From a checkpoint of a small image classifier.
Model: 26.1M parameters, 32-pixel images, arch perceiver, activation quick_gelu, moe soft, num experts 32, patch size [2, 2], layers 12.
Training: adamw at rate 0.0028, 11600 steps, batches of 128, held-out accuracy 87%.
Data: 97085 training examples, 15.3 epochs.
Rows from expert 10 of block 3, named by matrix and row number. Rows with one number belong to one neuron. Each number is 128 + 32 x the weight over its row's rms, rounded and kept within 0 to 255. All counts start at 0. Numbers have three digits each. After the name is the row's rms in percent of the matrix's.
# up: expert up (model.blocks.3.mlp.up, 32x256x128), inputs 0-127
# down: expert down (model.blocks.3.mlp.down, 32x128x256, transposed), outputs 0-127
up.181 114:145183071113094146096089076104171084134112058118099136142137108085166128145107116088138131123131136098167170106111147118101088088129124139084110098153132141146134112078167083171152146126151205116148114158145132116125204156131116155105133133061084100068171122131182150097153097178148095093172103160130143153134105092114096077145116149166084153199135057137149208147126101134136161160164
down.181 112:108124164121165171139151166096115098164118179179137088125167074169116129081194110123126128110150112161119134121092080143140159132043078130156133108171133142121116107122114106137118081112075115153181123106125155085101086124132162163183078098098099158158147150156113096142109163175115092150141164176121105106118119193137170121120064075198137127074079179096173119163152148070167117136088
up.182 094:116104153162172081188105109108088117118146103095111151126127091113128041151156165134088152145154079155113120119114155143109120130147109122102167122094124119129116142111072107151118169151107118087148150186124114163154169126143118174124132165179142145168207086105101204139182181097074074157112093082114072103200141141079158117115164142074104147160205108132142120096131159115087116175107
down.182 082:154078150092120160141131163144101186125110133096131143104149190144155143158070089164169173162126113066148055146171196155143134165206123139130136117115141063132094127102133160158129134107172128139145093087173039127146124100106090127129164105123095047115072158124141140164096092112159113116143154145174139111112164045159150116080140155126128113140111107122087128083077116159157139127168
up.183 114:141099117099172085181102129131109141125132117104160117109138061132159141136126165113057129166153098085164101130142170107118126135111124103099162087162123103145155146155070140104105204134162129091146147151156091112102174136081107156097118128137127165151133092196155200131165169082078153152171095102139068083113135101159157069098144080095127179151177143159114118056122166160076117181089
down.183 113:188135125084122151120116101186165181126156092165129149147158163071146106154088146156178158091107104063117077135179200107062128174114168116079139100144184064174115157146145109129124134158176134080125116142143052108181138117173124105110076087177127061118120106131177117149188128139150124095145122137148114105089139084141175121126130142134145084165110131154077109137094161143163125113154
up.184 097:121091166148136139106117139086115090136154122064122144140105109188153096174099112123118103105112085097176124098110136115083128157142127133124169146045107121060138141082154115136126105147128157125178120133135129149120165134118109164110140111124119082119194116108134206215183153106104105143194134154102086086211084092116150094147135117083108133155186118094193130203108137138119160068154
down.184 097:130109126167120101110144085152145114165097109106109173089103148123095122100127196155103117165120186182152078114099122123153187134136141105194079138096069124154145156137143113147107163093133087107129143114126117196114131115141106133112185127103172086069105138117076133098088127161154151149111143058129119149035187159148163090150085141056144067128087169174130131089108106185120138122169
up.185 106:144116098090094135122128181152191120140146085120146152101160097150121169144119132146111077152144094063186096114135183090137196190098144139095140062146146129131113132149101121152125145127204135101228081102130073128118124117087120164123129140082137104121103152198162153164133106121105134121207124118093095080097150103155140063070125102131141154132098151146116127079110164119106197157127
down.185 106:105133124131179165132110100097220168096167116140188117172145123063113115111112135128135140121081142131096115158247124097148125112103176154096154128162141101134129154127195106107125097144081113151050123149114152122143090146176141078120086125225110097144114137115107057083150118161174176111099097168123160123094115120114107099163121143138173069129152144158102129121114145167132097149117
up.186 084:118184114202106141155148064115180086141091144153075126213126147106113107134132135116144085087156190136107163132083116115182115099084137134128087131137109130125097142128158129123155120139119162124120170173130146154134169156159110113119113087116135091060169117065111102084111062145114145141116126117154182181112119139142120139171147170170051106137100075055080146103136080114163164063135
down.186 092:099108177128135118152126177133097121138145167113069086132138090118109147098161114132130087179147094157129182145031088134148120121128068137109124123165137105104095093118115148176098103115126108143184170074142142112145084090141147098205117126095120177124080091150180069140139126136112092136191180133126132120170133156128155128067131079191116200061076132116133133162115167071159128124114
up.187 112:141106102083100132134123169144195113140154084113152149103168091145132167133127125133094085154137100066182101120143175097140187192094144129085139067147145127134124129148097125149129158130210138097226093099137069120113123116085123152117129142085131109123102145204172153163138115114078148129204122116100102074101147097155135059077121103137137159129102144143114135073119176122098190159129
down.187 113:111146124128177177137112091107218174097159123152181111177146129051116116116108140127138143104096146119084123159237138090146117103099171156086155130157138095134126161129190105100134102156078113135051128158109149115145104150171130079120085109224122095146119140113102062082156117165179178104105093172120162132088114120121116104164123144136163081136152138159096128125115140152123097148118
up.188 079:135168074156152127099130121162177108159113093122104128120104142137093137196102150164149077135163107101156104124101120096090164157106092146123093106182136143104104129110100082137141138126104188118211108144147121152114219139137115232112129133124121078079133092154152205145175103127113081109187137146114094115132118156134136086120087104144103157167162114065114095100112126130115205063128
down.188 070:079106152125239151149129118084189099119145089146185137144138096049102096086137136071144124118121133114167112120174094114157173135076138138107154104175143169146124112118132100139114076106157106147103164137133136110138082125181168091152088156149098169190161127121085068099160115165135142128152112101090120121132173088078148063188167151137131090099124159177159145130134174104123132146074
up.189 108:184153181140134135049093122160121126127099153153091117157140171134107141082111091137145146115145098101115145083155128133096091090116053158090158183114161172134139114081121122135157117178145177100142098127142125140129111112162182124206141167135146189128144107079141164096156142181146131096138155119149170143113113126109195136076093150081070124164115092125204188176073140068146100147126
down.189 107:091053096102154139128143145131114137128127162106173133142100131150167128116154130092092169070118158122097126157189080163142125136088024161137109165113129149142091111128175163050138130132099114173077099167130170093069147168135113186216141107145111151103103142160112141144134097129147154127140089137136097202137166109150098110180112085147081140149150145059123129122182105123117129119192
up.190 109:166148111156094115048182114178118154203132144093114120131084132107111154163082146190191091090164087107158077103146146100110158198111125173150132095154131131136095147146110101115114095123129169101127140109126079164104104079149110176172140155135124118123147133110095144194115128199142077101129158092103111133140179118150173153072124123068101111160118159092146205139078179100115129136099
down.190 107:106094106185191104103076147109172099074115148104175121130109117126111117077164101098114109163100105166108144130188079162113166069095143127157157169118123130146168092135172134101083124105103103144063085112132201158118122180126142133173143139170121164139092126112109111029087128103171147108087072064155174110104129144096079100153134142099181081106133145161145122120143123148159123185114
up.191 106:139181063087076116065103125136163097140125062099124124112152095121186119183095130101116136120130105077195128119131160123097126126115132138097145085162143135130126102117151071164151166120173164074164080165154092099110213142137124170106141122070119117063156163164158150117130109181133098084179096143128123134121172082102121079124126119148111156189154092133129204104115108149134174183150
down.191 099:118145165111155162142145163114179121156128155176183104146186089107100133082181134126158128101142142141110125133147092115144162148035104138132112094168130127134120129139114078137129051131076138151164145102108139080102081127161144156171084079121117121144147126157102046121124126195124104154134158172122127092080141174139172100128070109214150101086053181108144135127147153072161126133090
up.192 089:134096145129207131157145050125128105148119113068121138130091119085109115102088172146098108149149099126169095094108156118081130166130117153123132108184131122118103141133076123139123190148159137097156118143172069168114172131135148209130076201126140164142132103133147209144183146065087182161122135107149088122116175114128141134087117115113076149112172123126092123056094178134070132159092
down.192 088:140135162125147161118117121133190183108145126154087172173143186054113120121104143168204129129082122100106096112170169133128144146128177168102139134180197103139093126117133129119133131154164096121110108115136098145197070110169141076105085124189093065080085160122156092106152089170152138115173113144130139132076133082127112106108144124153180077154061133160101149092093134154184141161090
up.193 104:173163089094085114028158099181130174190117141102106130118096150124114167140084107195182101113139122114143095095162128085087137155129122162124159114136153160162125138142122113123126119139150179137134089107101090166106118092129107178183168165098114112102150118144102154168114135168153088068150167108107153139126137122147147145026105107094102110189088158108188207157097171115095121131115
down.193 102:105074101140185107105082155155174139078150129101205115144110151137125105099144111097089140151075093147097123137249069132110147093105107129127152151112133135149146133144189152093101095107112120149055096130130197141105109165149135133197128154209105161163076091144110100090135120116166160099078084071136168105128147116111086103137142130112162080096165170144130128112133139139136103147154
up.194 093:099176114172113160146150085089184097126097135150076142185154144122116144105118101106132101114146215153112187119077108098208098091100137132113107135127106153134125141119181139145166137134133129143122138148120149143139133168164110089119120097083129080074142121074122091061086062126117179126127157142156190197091102144162092146177132139186083115126096082067089140100142077120150151078130
down.194 095:088100164109139116139142178121060143140134168132074080130126131127130132125173125115107100143168083137123180151043079137140099112137060143103125130165160093112096095133091144143094120120130109144173153114144134105146109118141139122206131124105114189129059113143167077151143138149123080140191161126143130139174134157095141153040107078195107216076099123101153122176147128058144125122133
up.195 089:119135155137171161119126128079095109150129117108132164142104139150150095139101114124147107114126072077178112108130126133089122161151110130121175130112116136028123117098127098139124144144142142146175106138147110149131175128124157197144094122093113107123200120092138203232162154130118099135183118146104082092201105087059124105125093170119105146134179067093198172188116131125101158083150
down.195 094:104073139145123098135170112153162115173091121108106146113106143135090141086116159170127101160098204173151110108115099123178169121116104145170076133077089149147119132118183134152148120101123110144123136096128149183124106114150113095179189139084147093075110159156052127092087102134157127153143162086149116201053199136179146109121095103092107097123067159148142149085097097166142131147201
up.196 108:110149121117079136082166170159166141130123134143120157160155170172101168104140087151156114082114113086114174136176113137146134113115076159071192156120164164119130067099175147143154060185158124131140099102091146097117105083143145112165184136099132189112138129103136099127079083202146136089167122121107191169126157107140142095056124164153086124111086101111183179166111116076138148089140
down.196 109:147097088118182133100137116183138156128123136141184083155118134065162125132144142111128174108120114096091132168226100169108122170129091140101106148158141078129068099113175150073084119110091139129045135153195161099094135170169126155151072116209077135156092115145093117154181106135175172118125070149149095160147190105137100089160128129144117130116162105118077131098143121141145120139135
up.197 111:134077116109147078172103165130102137128135109100172115099144071166161136140131166104054129157156092063168112132149161111139127127104130113094155096162130100144161131156067138101104188137152125094149128140154106095110175138087101156099137104147122162150126098203152176134144167097097133167183086111142059081100138092153163056101132072088139187155170146159132120058124148153093122188098
down.197 111:190147118094126154111115098190167150132150096164137152144160156057147092141093151145185164090107100074123080128164193113050130181110168103097140111143164084164114150146153087132114156151165127079122109139144050111182143100185141092117072089165147069111123120104167117148183130137163126085127112132158099100090149095116177120149139171130153077153118116156074114151106171147155127118162
up.198 097:126122110157096135143151097147111086158166140158101152185150178114164090174152119151166114064126144121103129146105115171167152206086143108156069133101125084128090108159119120120122136083134181151129149133152127103163133132141153109090069084146148069076115137087127098143119108139089127199101129105147153133135130149125143164150129160130115081105083121022074169129175109123182158028159
down.198 108:106147138145153124160115141139155104094092106134091128112123064118084161122115176101089079221158117160158183130049155089131116075113118127104129097159127141099164136107107176171101135139123081090164179089164149143152118131122128065186159128085142159139125118161176102098113134068127148142163147155106130126118128135116138122122176105181134177081100136223138080124059117114134128164058
up.199 109:192137206137128147073130136148130116146104155139107134168135171161091137082103093145160136094138108097122139075166134129124106114106065176087160166125162167110110124086125137142141112181147157090155099110132133129124088107153203096208125170138151194138113119077123147121117138174131178106143157129173183126117124109141196145082109141087081109119100120083190190157077138052142105125111
down.199 113:111055099129154146108162116148130133167125158109161116155085139096151147108158139113122152075121134113091140146189076172126124165083045161124099162135154127133064104127169136054113135137099134152070110160164167117088135151148148188213121115174102142100074158121090136187147107142168161139127072129136094199150168116127091120154094108130083126150126126048117155122180131103140127132181
up.200 090:119101107081177116154122134119117121140124100098159121100135071141161147142108161104052120161143101072191109111126165105137136145112128123093155081175131120128153135152085136120113202126207126104163111157170069122109175138091124170099091132080114162128119130198156186138137158087087188166183105121135063108098160079152138086094120082124106173128167134149109128055123139165084142163089
down.200 097:172148135089134139116121085175199183122163101156121135169156167048122107136101154150189142095100120088104101137189163102075127170100168128075143105166180068171131150135138097120121111163150124092107134127133092107184097123195136082122074101212117077114113109140158082133191123168151126097162128144137120112080137098124165111127133122160161077154086145154104126132085177134168113122127
up.201 109:160144119109078137055132154193153151143104155147142145132145187164120166102114059159160105122137112069127145129187132120132142131111079146085180145143153159142124102130114158135142093154164148128148070094117124118108116082137126132190192141092137183117119099122120126125089098182153127058161158118131196155095155114135152114034115168136093136136080109114210186153098132060114126116105
down.201 113:118060086118189108118114151147131152111129155119214119149120138112155103113152135085083173101108091086091127179241085165127117137132099130119122162149123099128090102133161144062086095115107128132059105153156168085074135171151126161153095113203100162177069115130107096117136110132170164120106068149152121140131174108103077095169112159157136127104183111117102138101165115135115112161143
up.202 095:102063161136163085199089170109108130102165112111126118137176070157165112104152152104066155154156113096125150139137169126163088122080120128068171130120126109141135129121069142134130196140154134089153141180158112096134158148083106118119139123162137176143120115131154170100166177092042155171151119100159140087121128098161171078116165062080081175149171121135104111068128157110095106181111
down.202 100:168138147116130142135098099161162174111163164144157158164162180080148098130086126158208157059093111051107081151176185110072106161109144116125145133129159090124124145155165109079133137177154131113119121136116055109152135123176118082163069049162171067104122081090141102170146128140154132097138087149146150097106116095114162116146129186115157087120121104110111128173127183117151139107174
up.203 081:139120126110092113066140164119173129138190112055144146127161135161136164142136140151094104142136108070142118121175146118140149202105133161088132120138143111076113106132103125127136144145171144099198156103145125070075131111097121149126150122134139096101075138181184165210167108133060173137212104123123121071129115070152139051082141082102127182133117131116145136095118185135090176133109
down.203 091:121190107141159193130161066142203121149092144174154105153133108017107138114121140101173129110139156149117146131154146105153115133087196129110138141175118100101125145141159106110080150155087111108071138134170139133179091146179142076107077101168152099095118206068088075125089144166184166118104094157103111169084153142098150119183127172106157103134111115148106131120144138149127108130097
up.204 104:154128086090083131106121186179181127138134100122144133081141114158126162164122141160113071142141086069182076115129180095122214176094145119119131060143155138144119134161098125130108134121192119103195069098115071146118124096084108173129153142079150111124111141205153138147118114144136095100184116107072088093088165133148137085056112119139154130127091158166132134091117157134121188159123
down.204 103:129141119133166146129106102105213168091148130134210103157138120083115122114119130126135142116081132116094107172255125109136137116109185140112151128152127084133135150142205107095107085143086124135049124144118150119100100135164137091105077114223114111162107116121105061085149118156187176110095090165129159109103123118119113089162110157131186076118164141159108126125113125175134101143119
up.205 106:145143180148094162083109146154147112148106150149125145187145182144090154098121074137167118092139105082120171106171137140164113128104070163083158174130153161103102099096131147150135078173152168125152079099126140120135105091159167122192142161118146185129137086078125120120108111198144128101141149133120191135105121106139174128083095182127085114115093084106202210164092131043141117095119
down.205 112:107038050129186100102142152157104143139128143125180127136104135115167110125167171096079163092137112100091134159196097174117136161120068147120117151132143112141067096132154129065099124107106110120085116180153165107088169170163115182181128118181097156150076146124116124139138109126152149136109065116149100191138203123102079114150091137157088133125156122080084143099175100108119134163163
up.206 111:177123158134085140055117148186141141145107167150140138153144183154112159092107058155163104119152100064125147119182146125153123145110071148097171159149141147131104119130105157134139116159164153102148071095134121129115105087146134121197176146116152185125119104090113133130095116181144133078153166118146192141092148107141172127050112167110088136136087104098194205137084135041120108131100
down.206 117:111052090135181110111118157140133140111128166116208130159110157116147111103164145080086154084109100084094141173222081164127119127109097142118123170148138120126096094138163140051101094131113122140061106162137176095075135172160128163169114103189113168161058122118119098108132096129181155123113050142153134160125164116094073098172099154157129126116166110106112150110183117114125128161148
up.207 101:120089167163176085186118099093065122140117124081137139118085096124108079153120179127093112144163087131151109117119156121110129126150125116127141126125120104109124161139062095118102170148114121095152133145140113176150177130121111178119130149171140121164196110103083209162170188083108088197125106111101052085170115145086161133111146163069133151167199121135149119089122159145073117195093
down.207 100:187089118100120127095110112172111153116122115096129156073144162123164090145091112169175154184087100093153055137160176153097173188195160117154158121117117086159112110117160150168134185085166099117124081101182065136145141088125124141095151128144108060106094124143134159141111116110156106074134135107174127125096170068145115094112135162112168096145120105159083127095080105208156132154172
up.208 087:142098145087095127086154123164151134158082142129146148119169196192122166081134065131096098127141161070146172126145115102155117095116093135047130128108137194162117113112100149147181108186169157125155103113116126131090138128139123140158161135083136185110072114126105142094104110154144209104191169120165164167090157131153168093040081140144105150153094109104146151089107085075099122120139
down.208 086:097115082118206089148118156163137136133122170071184139161122120059166101110126087118109175122090113101095166154180078158122079129124094110097129172167131119111101117115147125078082105138084175152068083128137165108120110154136126135192114128195104128177062123117126102177189114117180146114114084178167097142183151131091091121138164146185122130115172088091116175130139156142146105161144
up.209 106:151115097081090121120120187173182118138147095112147132091152108158135164161126143152100073145134091062181086122134176097137208186100150111112130063137149128136123130161098127131114145126204129101202078100122071131110124100077110165119143139084149112118107145205159142157119111133118116120198113110084090080094165118151135073061118111139150142127096153158120146079124165142113193157124
down.209 105:135153118128162155129110096110215169097148128148199103163144123064119115108118134123145144107092134111093111170239135104129134120100186140103155126157128079141129153142205101096109094147090122124054129149117141113117101140174140074105067106221120104158110115120105058087163121160187173102099095163130162117095116121117127090166112156130180078126153138161102122138116129166139102134122
up.210 092:145130130101070141048150173168156173137155144143149125133163155153136169092134079161146115117148084066128114132209137124123152165097099168097214118173162133142104092150152138125134123147169102102143083092111109095095098081116130103164183135103147171096090135143156108147088087164142171068177138101131185137101149102145156083044119140122103150133066128114183168142112165086114138138113
down.210 093:142116107133178153106127112167172136126119153106200114162106148054109141113128135090131166119103129109096136146227094147139113142130118138099090170178120112115104118135173131075066097135095154143038125129173167124123080160177142135141073136205111122153070137101109097114163100160199186130093070153143121147105165117133084104201120163131165103106158093144097147097159143145122104124121
up.211 092:073106166117143110185101185109128097112158068169089123156183084164132123112185147117072157144137102104092178112127155146150129106091114143006143120101168143136122075089090125193160166151168141119184129199139133089181132143080156113125109159138117168150162119122184137099147152092056138177152090117114136085136109124114138084104139085130099155141122097152134110109156144098130146158123
down.211 095:145158178123126181147097112140142183103122226150167150136136154083147120104099096128205163080116149084113088166158152136112085123103149118195154156144122112127155138144159144050143112164107084149075097086094097107110099122160118084183102054122165102125119102113124085139085117154208118088131116174135176137086117103134160147148101174130180069111110126133147127177129144113154102136158
up.212 114:156116167113076107075152107168147127183110146163093145179139177171089155091114073175158112085123123115114152121166115112173121130124080149082142159108143162132098125102160135155158073204134167124142124114110132126122096079168174105169150160133142194131151116073072131142092113183133138110164166128131186158133139116145174137079119164099092118139092123073207182169086125068124112093103
down.212 110:102055093123188116097133136156129127121148141131182135168120142084161112098180138086084164089106093112082146156191072165106136129076081153107124156141156119152060108136172147066099104124108124136061123179161173102097125163158158154170116120181093176160072112135119107128175109133160162110095055100145115174152174128105088104172139123166088116131141140101102146127200138104134124162140
up.213 103:110162125122121120131113134134136113120143077131092100123194125117147065137159116132106174141130110094096159126158143172112135112144124146019180141078164150137105040047117134222178179140151132101152087173126126079171153126137156115148145170133122153119160147118167169108164127116089124111142094101138137145169131099046116069106151152130054150172133054125133134115124135102123147131143
down.213 107:100111181128125183187112163106149172113116204121168129128137117151128153116109052133158168126082163131107119154171138162172086118121151116186140170142101138108176109097144173087160120153060086168086068074112145107092061085111111126149145093096128103132104172137090102133045131155209099140132122227119124140094125124178130122141107120158135098115134133118137117113093114170134103145140
up.214 108:174140103149091118041173108176114155205125140077111128113076126113111160162077141189190093098158094111165085093150150090095153183115118182147135098148140147144106147142123103119117116120142183104129123109128074175107123095136107203180141161115120102114147123122094159180118141171152087103132160098101118133131167116156161158059107110068097106166110159105151198132080174104116127139113
down.214 105:100077101170189103102089157124174109077128137097181127141098129146117119082154102102105109163078099166110143124209071149113165073098138130144160164118132135150172104141187142100093113108117107157060083117126207165119118175135123127181148154182112160136085116128108103056097125096177141101097071053143170110115123132094072101136129127111183081096143162145143125134129113146154125155128
up.215 109:147110100091095127126123180158188116138147085115147143097158102155127169151125137147099075152140091063183091119133178091139200192097152124100130064138147126133120131154100124143122146125206139097221085098130077129112123115087119162112126140086138103123101144202160153164132108120098132131205118116093090076096152109153136064069122106133148151122101153149117134075115167132111198149128
down.215 108:117144122128172167136111092105222169095158119148189115171146121057116113112111135125143142110090141121093114165240136096140127113097183150097156124157136090142132158128198105103123098149081116137053127152114147117136099141173135077116079111224117098149115124118108056081152119160180173105102098169123162121090113119120120094166119147135173069132145144160099127129111136160135101147115
up.216 082:186104158200085140074158190160121101198150139115126119139136099161101136110139151169151091131191052102139111083137164114129161207073083145139142125161129143118077126142120104132109161120166134063166119103131094149150099128145124120172112165133139126128127153099110145156118135139107145141123132087127124089082153141137195117062080147047163111116092134108133171118085186037138139124113
down.216 080:123113095194125146111134101076196100111089165092176155140084081122099151120123130089128102100085105125126149136173127138150160101104205158124131156175108124092147143137168150086075089152098136144063104124154170145082119098117140142103112097139163148138083161070110118106087110113214143132101057191132115134117094118129078108220096184131173088130141119153143144140150087152132140172102
up.217 106:117074139120166084185095164123100140113154123107142114121159058145169131118136164106068149162158102087142131135138180115150096129093121118083170112141123099145147143145067138118114210133165131087146139171162098105124162146072099137111133116156142166148124119151147173112145188089061152171155112094150110079113134093162171081111157057079096176155175135142099125057122159132089104200101
down.217 109:182139144097120144127105097173158184112163131159150152154167178082154100141091137159194161064095103051113069144185188112062116174110152112107142113136177073151130144160157115096131135167165123100120122142121043102161132116183130087148070061165146068114121085118162106162166132141150128096146101146154130101100127087126171117132128162127150084133116119129097120166120174129160136104167
up.218 102:126153112127117105118115143131150125118179072114088108126185106117148076149143134140126167139125105103106139122175140168107131133154129171052182128072159134123101041053128123219179179134145153085147105165138116066154136122141151111142132172144098142118144162132154168124197123112073115121160109105139142138186136069062113059108160121116055157181139070116107136103112153112126148139134
down.218 107:099120193138124186185114156117176169113119206113182135138149155130115145098094072149163162116077162112095117137180162130180085120106162121172125170131100152083158146104150166085163111175058107155105083088090135119089070086124110125157153083099163085143089162123080108132065116156198118147110117217105130131078126131177132130144119145143134090103134126130129119098095117158121111137143
up.219 125:153101154139078093087172118179118134199166159120119121190126141119125134139130106206154108058139094118110110140141120136173151235116121108148121130117112096125065145151084107121111076150121135089132151104108122131110085070160113115127142140176155131140160131082074110203104122203108090116122150086105145105151176141136171148109156166080122116148122143053139201145111178099121130112103
down.219 121:128104109172159120118084133109187098076097148138166163143128109125101124104178130070100141115108121152072169162167114162108157057067153140122147150112123145141148111106155162101106090134087115104081126122140207113101134152114136146130146098158136179173104107102130117035112107091168153119060073161137149138091122156134095106221143161164151084114116141209141109124170102111154107181102
up.220 086:104153096195139218129107124048173072126145118089098157148083079087140121123088138091192122111124161174139126138102134141143108139101128161161103121156108124098097145089196100127128121095107167095119130123174138157100151158124138158109116144118093033112137131103166147125189087154132125117092149198121142142134105113193073142187109112154094088156148111104060157088114112139146125110185
down.220 086:109151134142186117098181146099064091173122121181094102140116128133105114132188166102117096126150088138135133113071080137157183125118080136114119111157171177125076089173111112149127135105161076178133137184131113142148118159174155125150114153095115202129123157124120117102085136137142120129142115021096109166127144168074087140097090113158140150058099114124163101155196103085166162123072
up.221 088:096101163152123057195097169080121106118158073108098097149162083162124084142177173116067165147131081139107159117148162146135125105108104141053154135094164112128140094083093120167123161176137190123171138163129138106171158141103127126125122144172097159148168085119139158125178160086066110202136076112119129055157093103122148082101166083082117152140160121154157128100135172113119132164112
down.221 086:171120132132118179147085133170135129113134205115177147116138139094160123115088093115229168110121110088141086147145183154098108163110146099183148155119104129124135125134155135101132154127132103160099083077129071130137107094148093088190109071111163085117107137072116115153065127129211106094103117131156126119082149099132184128167116213091172079116116102128108131158112149111156114119206
up.222 120:156097171141069094086172106173109117221146160123117124188123146136122130135127105208148103058142096115117107136136119133178152225114113110149110129109117110126059149152090110123118079156131146088134144108113111141112091072171122113134132140164151135132160137076068116190102126193111101130125158090112136112138174142132174153100141172080125105147113145051141206137106166087127125111107
down.222 115:121095111171151115121083138106185087080096151126173168142129110137111120096179123067096135112101116149083171161160112159105160056058157141125145153112120149139150110113159158099103088136088118109084120122142204112090135144109134144132150091150142185166101106105132122043109107083170152121065071161141144136095115156136102104223139155168148086113116141197148114126173096112158115179107
up.223 088:097165131195110148176162074123194088144089154155085143220136144134104124125132123130133085096157194131105182124085117111187111101089132129111096141128110148127109137125153141128170144155131148131124155165111150161140159151152109109127092086104142094065165117069112107079100070116113163148127133126151163175103112140149124135157140150166048098133094079035069147092134083105149159076130
down.223 094:101092172129143102143111185131085130121152179108068089129127101109121140103150117128123092175146090147129182155034092143151107123135074136123126133163133097100099090112100151152095109113117109139172168070152146107139087097135138104216125117103120171122068094152180076150148121137119087137199169142141143125182142149120150134064145075187123209078083131119129145161101158085163124140105
up.224 085:144119102124149148127170087145129130186131109050103130111071103119129121156079179186145105123138074102166090088122169119086162172134113183123142103143160135117102129127115116125130184142167165115145102147148058176116187112107133255142114165101136120103143113146143196153158146073129156153137115124114093111121159092136128139044095093109079115127126139116086147067095168133100150120120
down.224 076:133154137128190143109107125130196139092126127142123129178122161089115153077109120129158110182096116130138113101208112144138150114106156140108142149201183115147136113145164137108101127129181099145068112115147128165176057163168122046154083153203079122087087144126131092073120115144173172123175107092162154119092126079087116092117140094124196088109092155152142135120073121145188127128102
up.225 100:125187094190117141117132069103169091116093123168057127184131148099116130118117122093142088111154197159122167136070107103187108094089150125132090109148102119138120150131170130135144107118117142118117163161157147144140142175182112100096127094114131094081149111071118086073101056158119141120123140128158202201110121142154104147196154151181082123128108085080112132116136070130173161064117
down.225 101:091115188113134128154142172117083123146141151141072082141144117130109141112184120120117089151168090147129182134030082122141111113125061139092118122165154111119093099132099136176102108126135109155190155107131128108157093110143153111188115131088125185122084116139176076142141132142101089139189173128128118130163118169115157141054102083193109204064094126099146121176147150054144135100127
up.226 076:103095169092146137138114190138131113139129139097175123136203153165148119076128080106105160117133093057135184097168112128159064106091091136073159171159149153141127077080073097150127132170157154152159071107127131086111142147120140143171171142129112195122083108124156130083115144156121165127151156133182162100072152115134181104076075112120101160116123090121165204143115150067104117165145
down.226 075:120119084121122141111089127167106159104099189089145212137141165096174113130132158153148197107125137095087114171177140185093112127117065141127109174137141105117139124149171134062116140125121146139106127175093099148114147127156059129201151061123129098108079102062098107137136109126181115120118061132138121181116153130074090134119104187113105128167141070096148146139176100124160144145206
up.227 105:162139121081088090036166111194141173163105149109136127123116180149125164134096081198164103113128128097131093120193122095123158151132126135116163104127138151157113138150114147123116088149142160132134076093099098149082111073119109152178185153112130148122109125136088132179087115166160102055158168111122160137123160115144153132033141137101108127160081162105202210156104162113102123146100
down.227 109:115070110129184114103079137156171153091143138103211120140126162108126102092146111089116155142084089127091115171254073147111136102113128129127147150128138107153131115135178146088088097110103111145054095123144175126108094165177149128155127140213095160169054092141116090079146124139179157095082089114143151124108151122105093096158134148125174084102160149148125117108142150149141089153149
up.228 095:127129095087161123140139138116118107160102094093166124097136088158166139161108154097061113153142098058206123108125158104131138134114124124091141086181136131118140118146092122117123201121197147111175113159167088119098212148103130188101099118059117156116138141190158178139115139094107187165187095141139064107085160077138131081106098105134120169129168111133119147060127117158099157155100
down.228 094:158144122079126152113130092172208164133161095162135144171165160050122099134119148137183139084113125099099119137184136104068136177069164133064143091164190101181124151136131090129123098155151126098115141130134112102172100128200142103136079113212108099134122088156147063128188135175143114097160133136128112117072142117115156109130118118188164079144076154146122124132102171103171112144139
up.229 090:175114143175125114071192141158118102225156138119124121179112129102103127110121152179178092108172074115138104095123134115151151238092113135149132113144126116101062139149100082126113128126146127078150144104123095148151088111179147106147111170152126117131130168077105122185116115154097128145112142093115118113104179144117174149103121178064152107107105141083127198133097205057125140129090
down.229 091:130119093207147131109111115093196083085082149109165170123114093111104131109147129083127100122108114131117151149147142145122181071077191156133153147141113142122164127129167159102086114129100105124079100132147166147091140127112126153117139082126162153144095144079122139048079097078192139114078057157157140147093104137135094106227133184137151072128118127186138123127155083137163145182085
up.230 109:113149120072153141131103139125166086121125054159118115142182112141167126113138103100099146131120111070139188108123153127130113103136099123028134115137154163140130074079123089191181168146188133123188069196135124083154177144131165140116078129074109152087160155128208134094120108129116156119186087154124102116118138110073121077113109126171103157158127063136117172115127112129131168162164
down.230 110:119168188107134175141101150103130158115108206174153119136155085109136131086168098096140149099112146136102131166129092159147116103072136117197143135167122102142171099133133138076120077132071095151111099070131151076109067127131160102168093068107117135123148130170122053110104147199173091116151150195134144124100113142149160123120094094202158104112068170142176142169139110137177093145109
up.231 098:156135131092112133033148113176132159144110154110138134120112173132130153110076067161167118105136102076147109114198129106114129144131095171113182126156142156149110126123129141134130115150161156122136056105138093143085132091132136181194178148104135167108107122117113155155100123175160135068158178111143166161130168098134163131045116123108059140163090141085198216149088148080104112149119
down.231 106:127072108126181122090092144175167145107146150083195130153115188111132113086132114099126151134086101111104124146246060158098132119110107137129125170135151122148106102136179124073098101117122133153056091125136173128121098174192142123192112135199103153129053110134123097084155101130187166111120077111167154133097169111095092090152125131139167093102138135121113131110138175140154110126168
up.232 083:127082141112171158141149062111125102155124102093119112121135108151143123103113126127088102141147118089171110090120140117110141164111109165092125104186138139128111121125092132150159194129182135095191115167178065132101187150127154184137081154104113170108115130150165211136160142078045209157176139114168113135105150108151143095092087084124047168128147112079093125070111141113082151121122
down.232 082:117154164120163153128128089099215184107141140156095168209147183051105136124105141155183128092096146097093122122189136118143122110094162159083129139175194101137119139119122112096119098170158127148105131123134117133188072143154129063123098112199114076078112151117140077111153099174145160133183109158119164117094100081109118111136143114161157088157060135131143171117109145117177131149089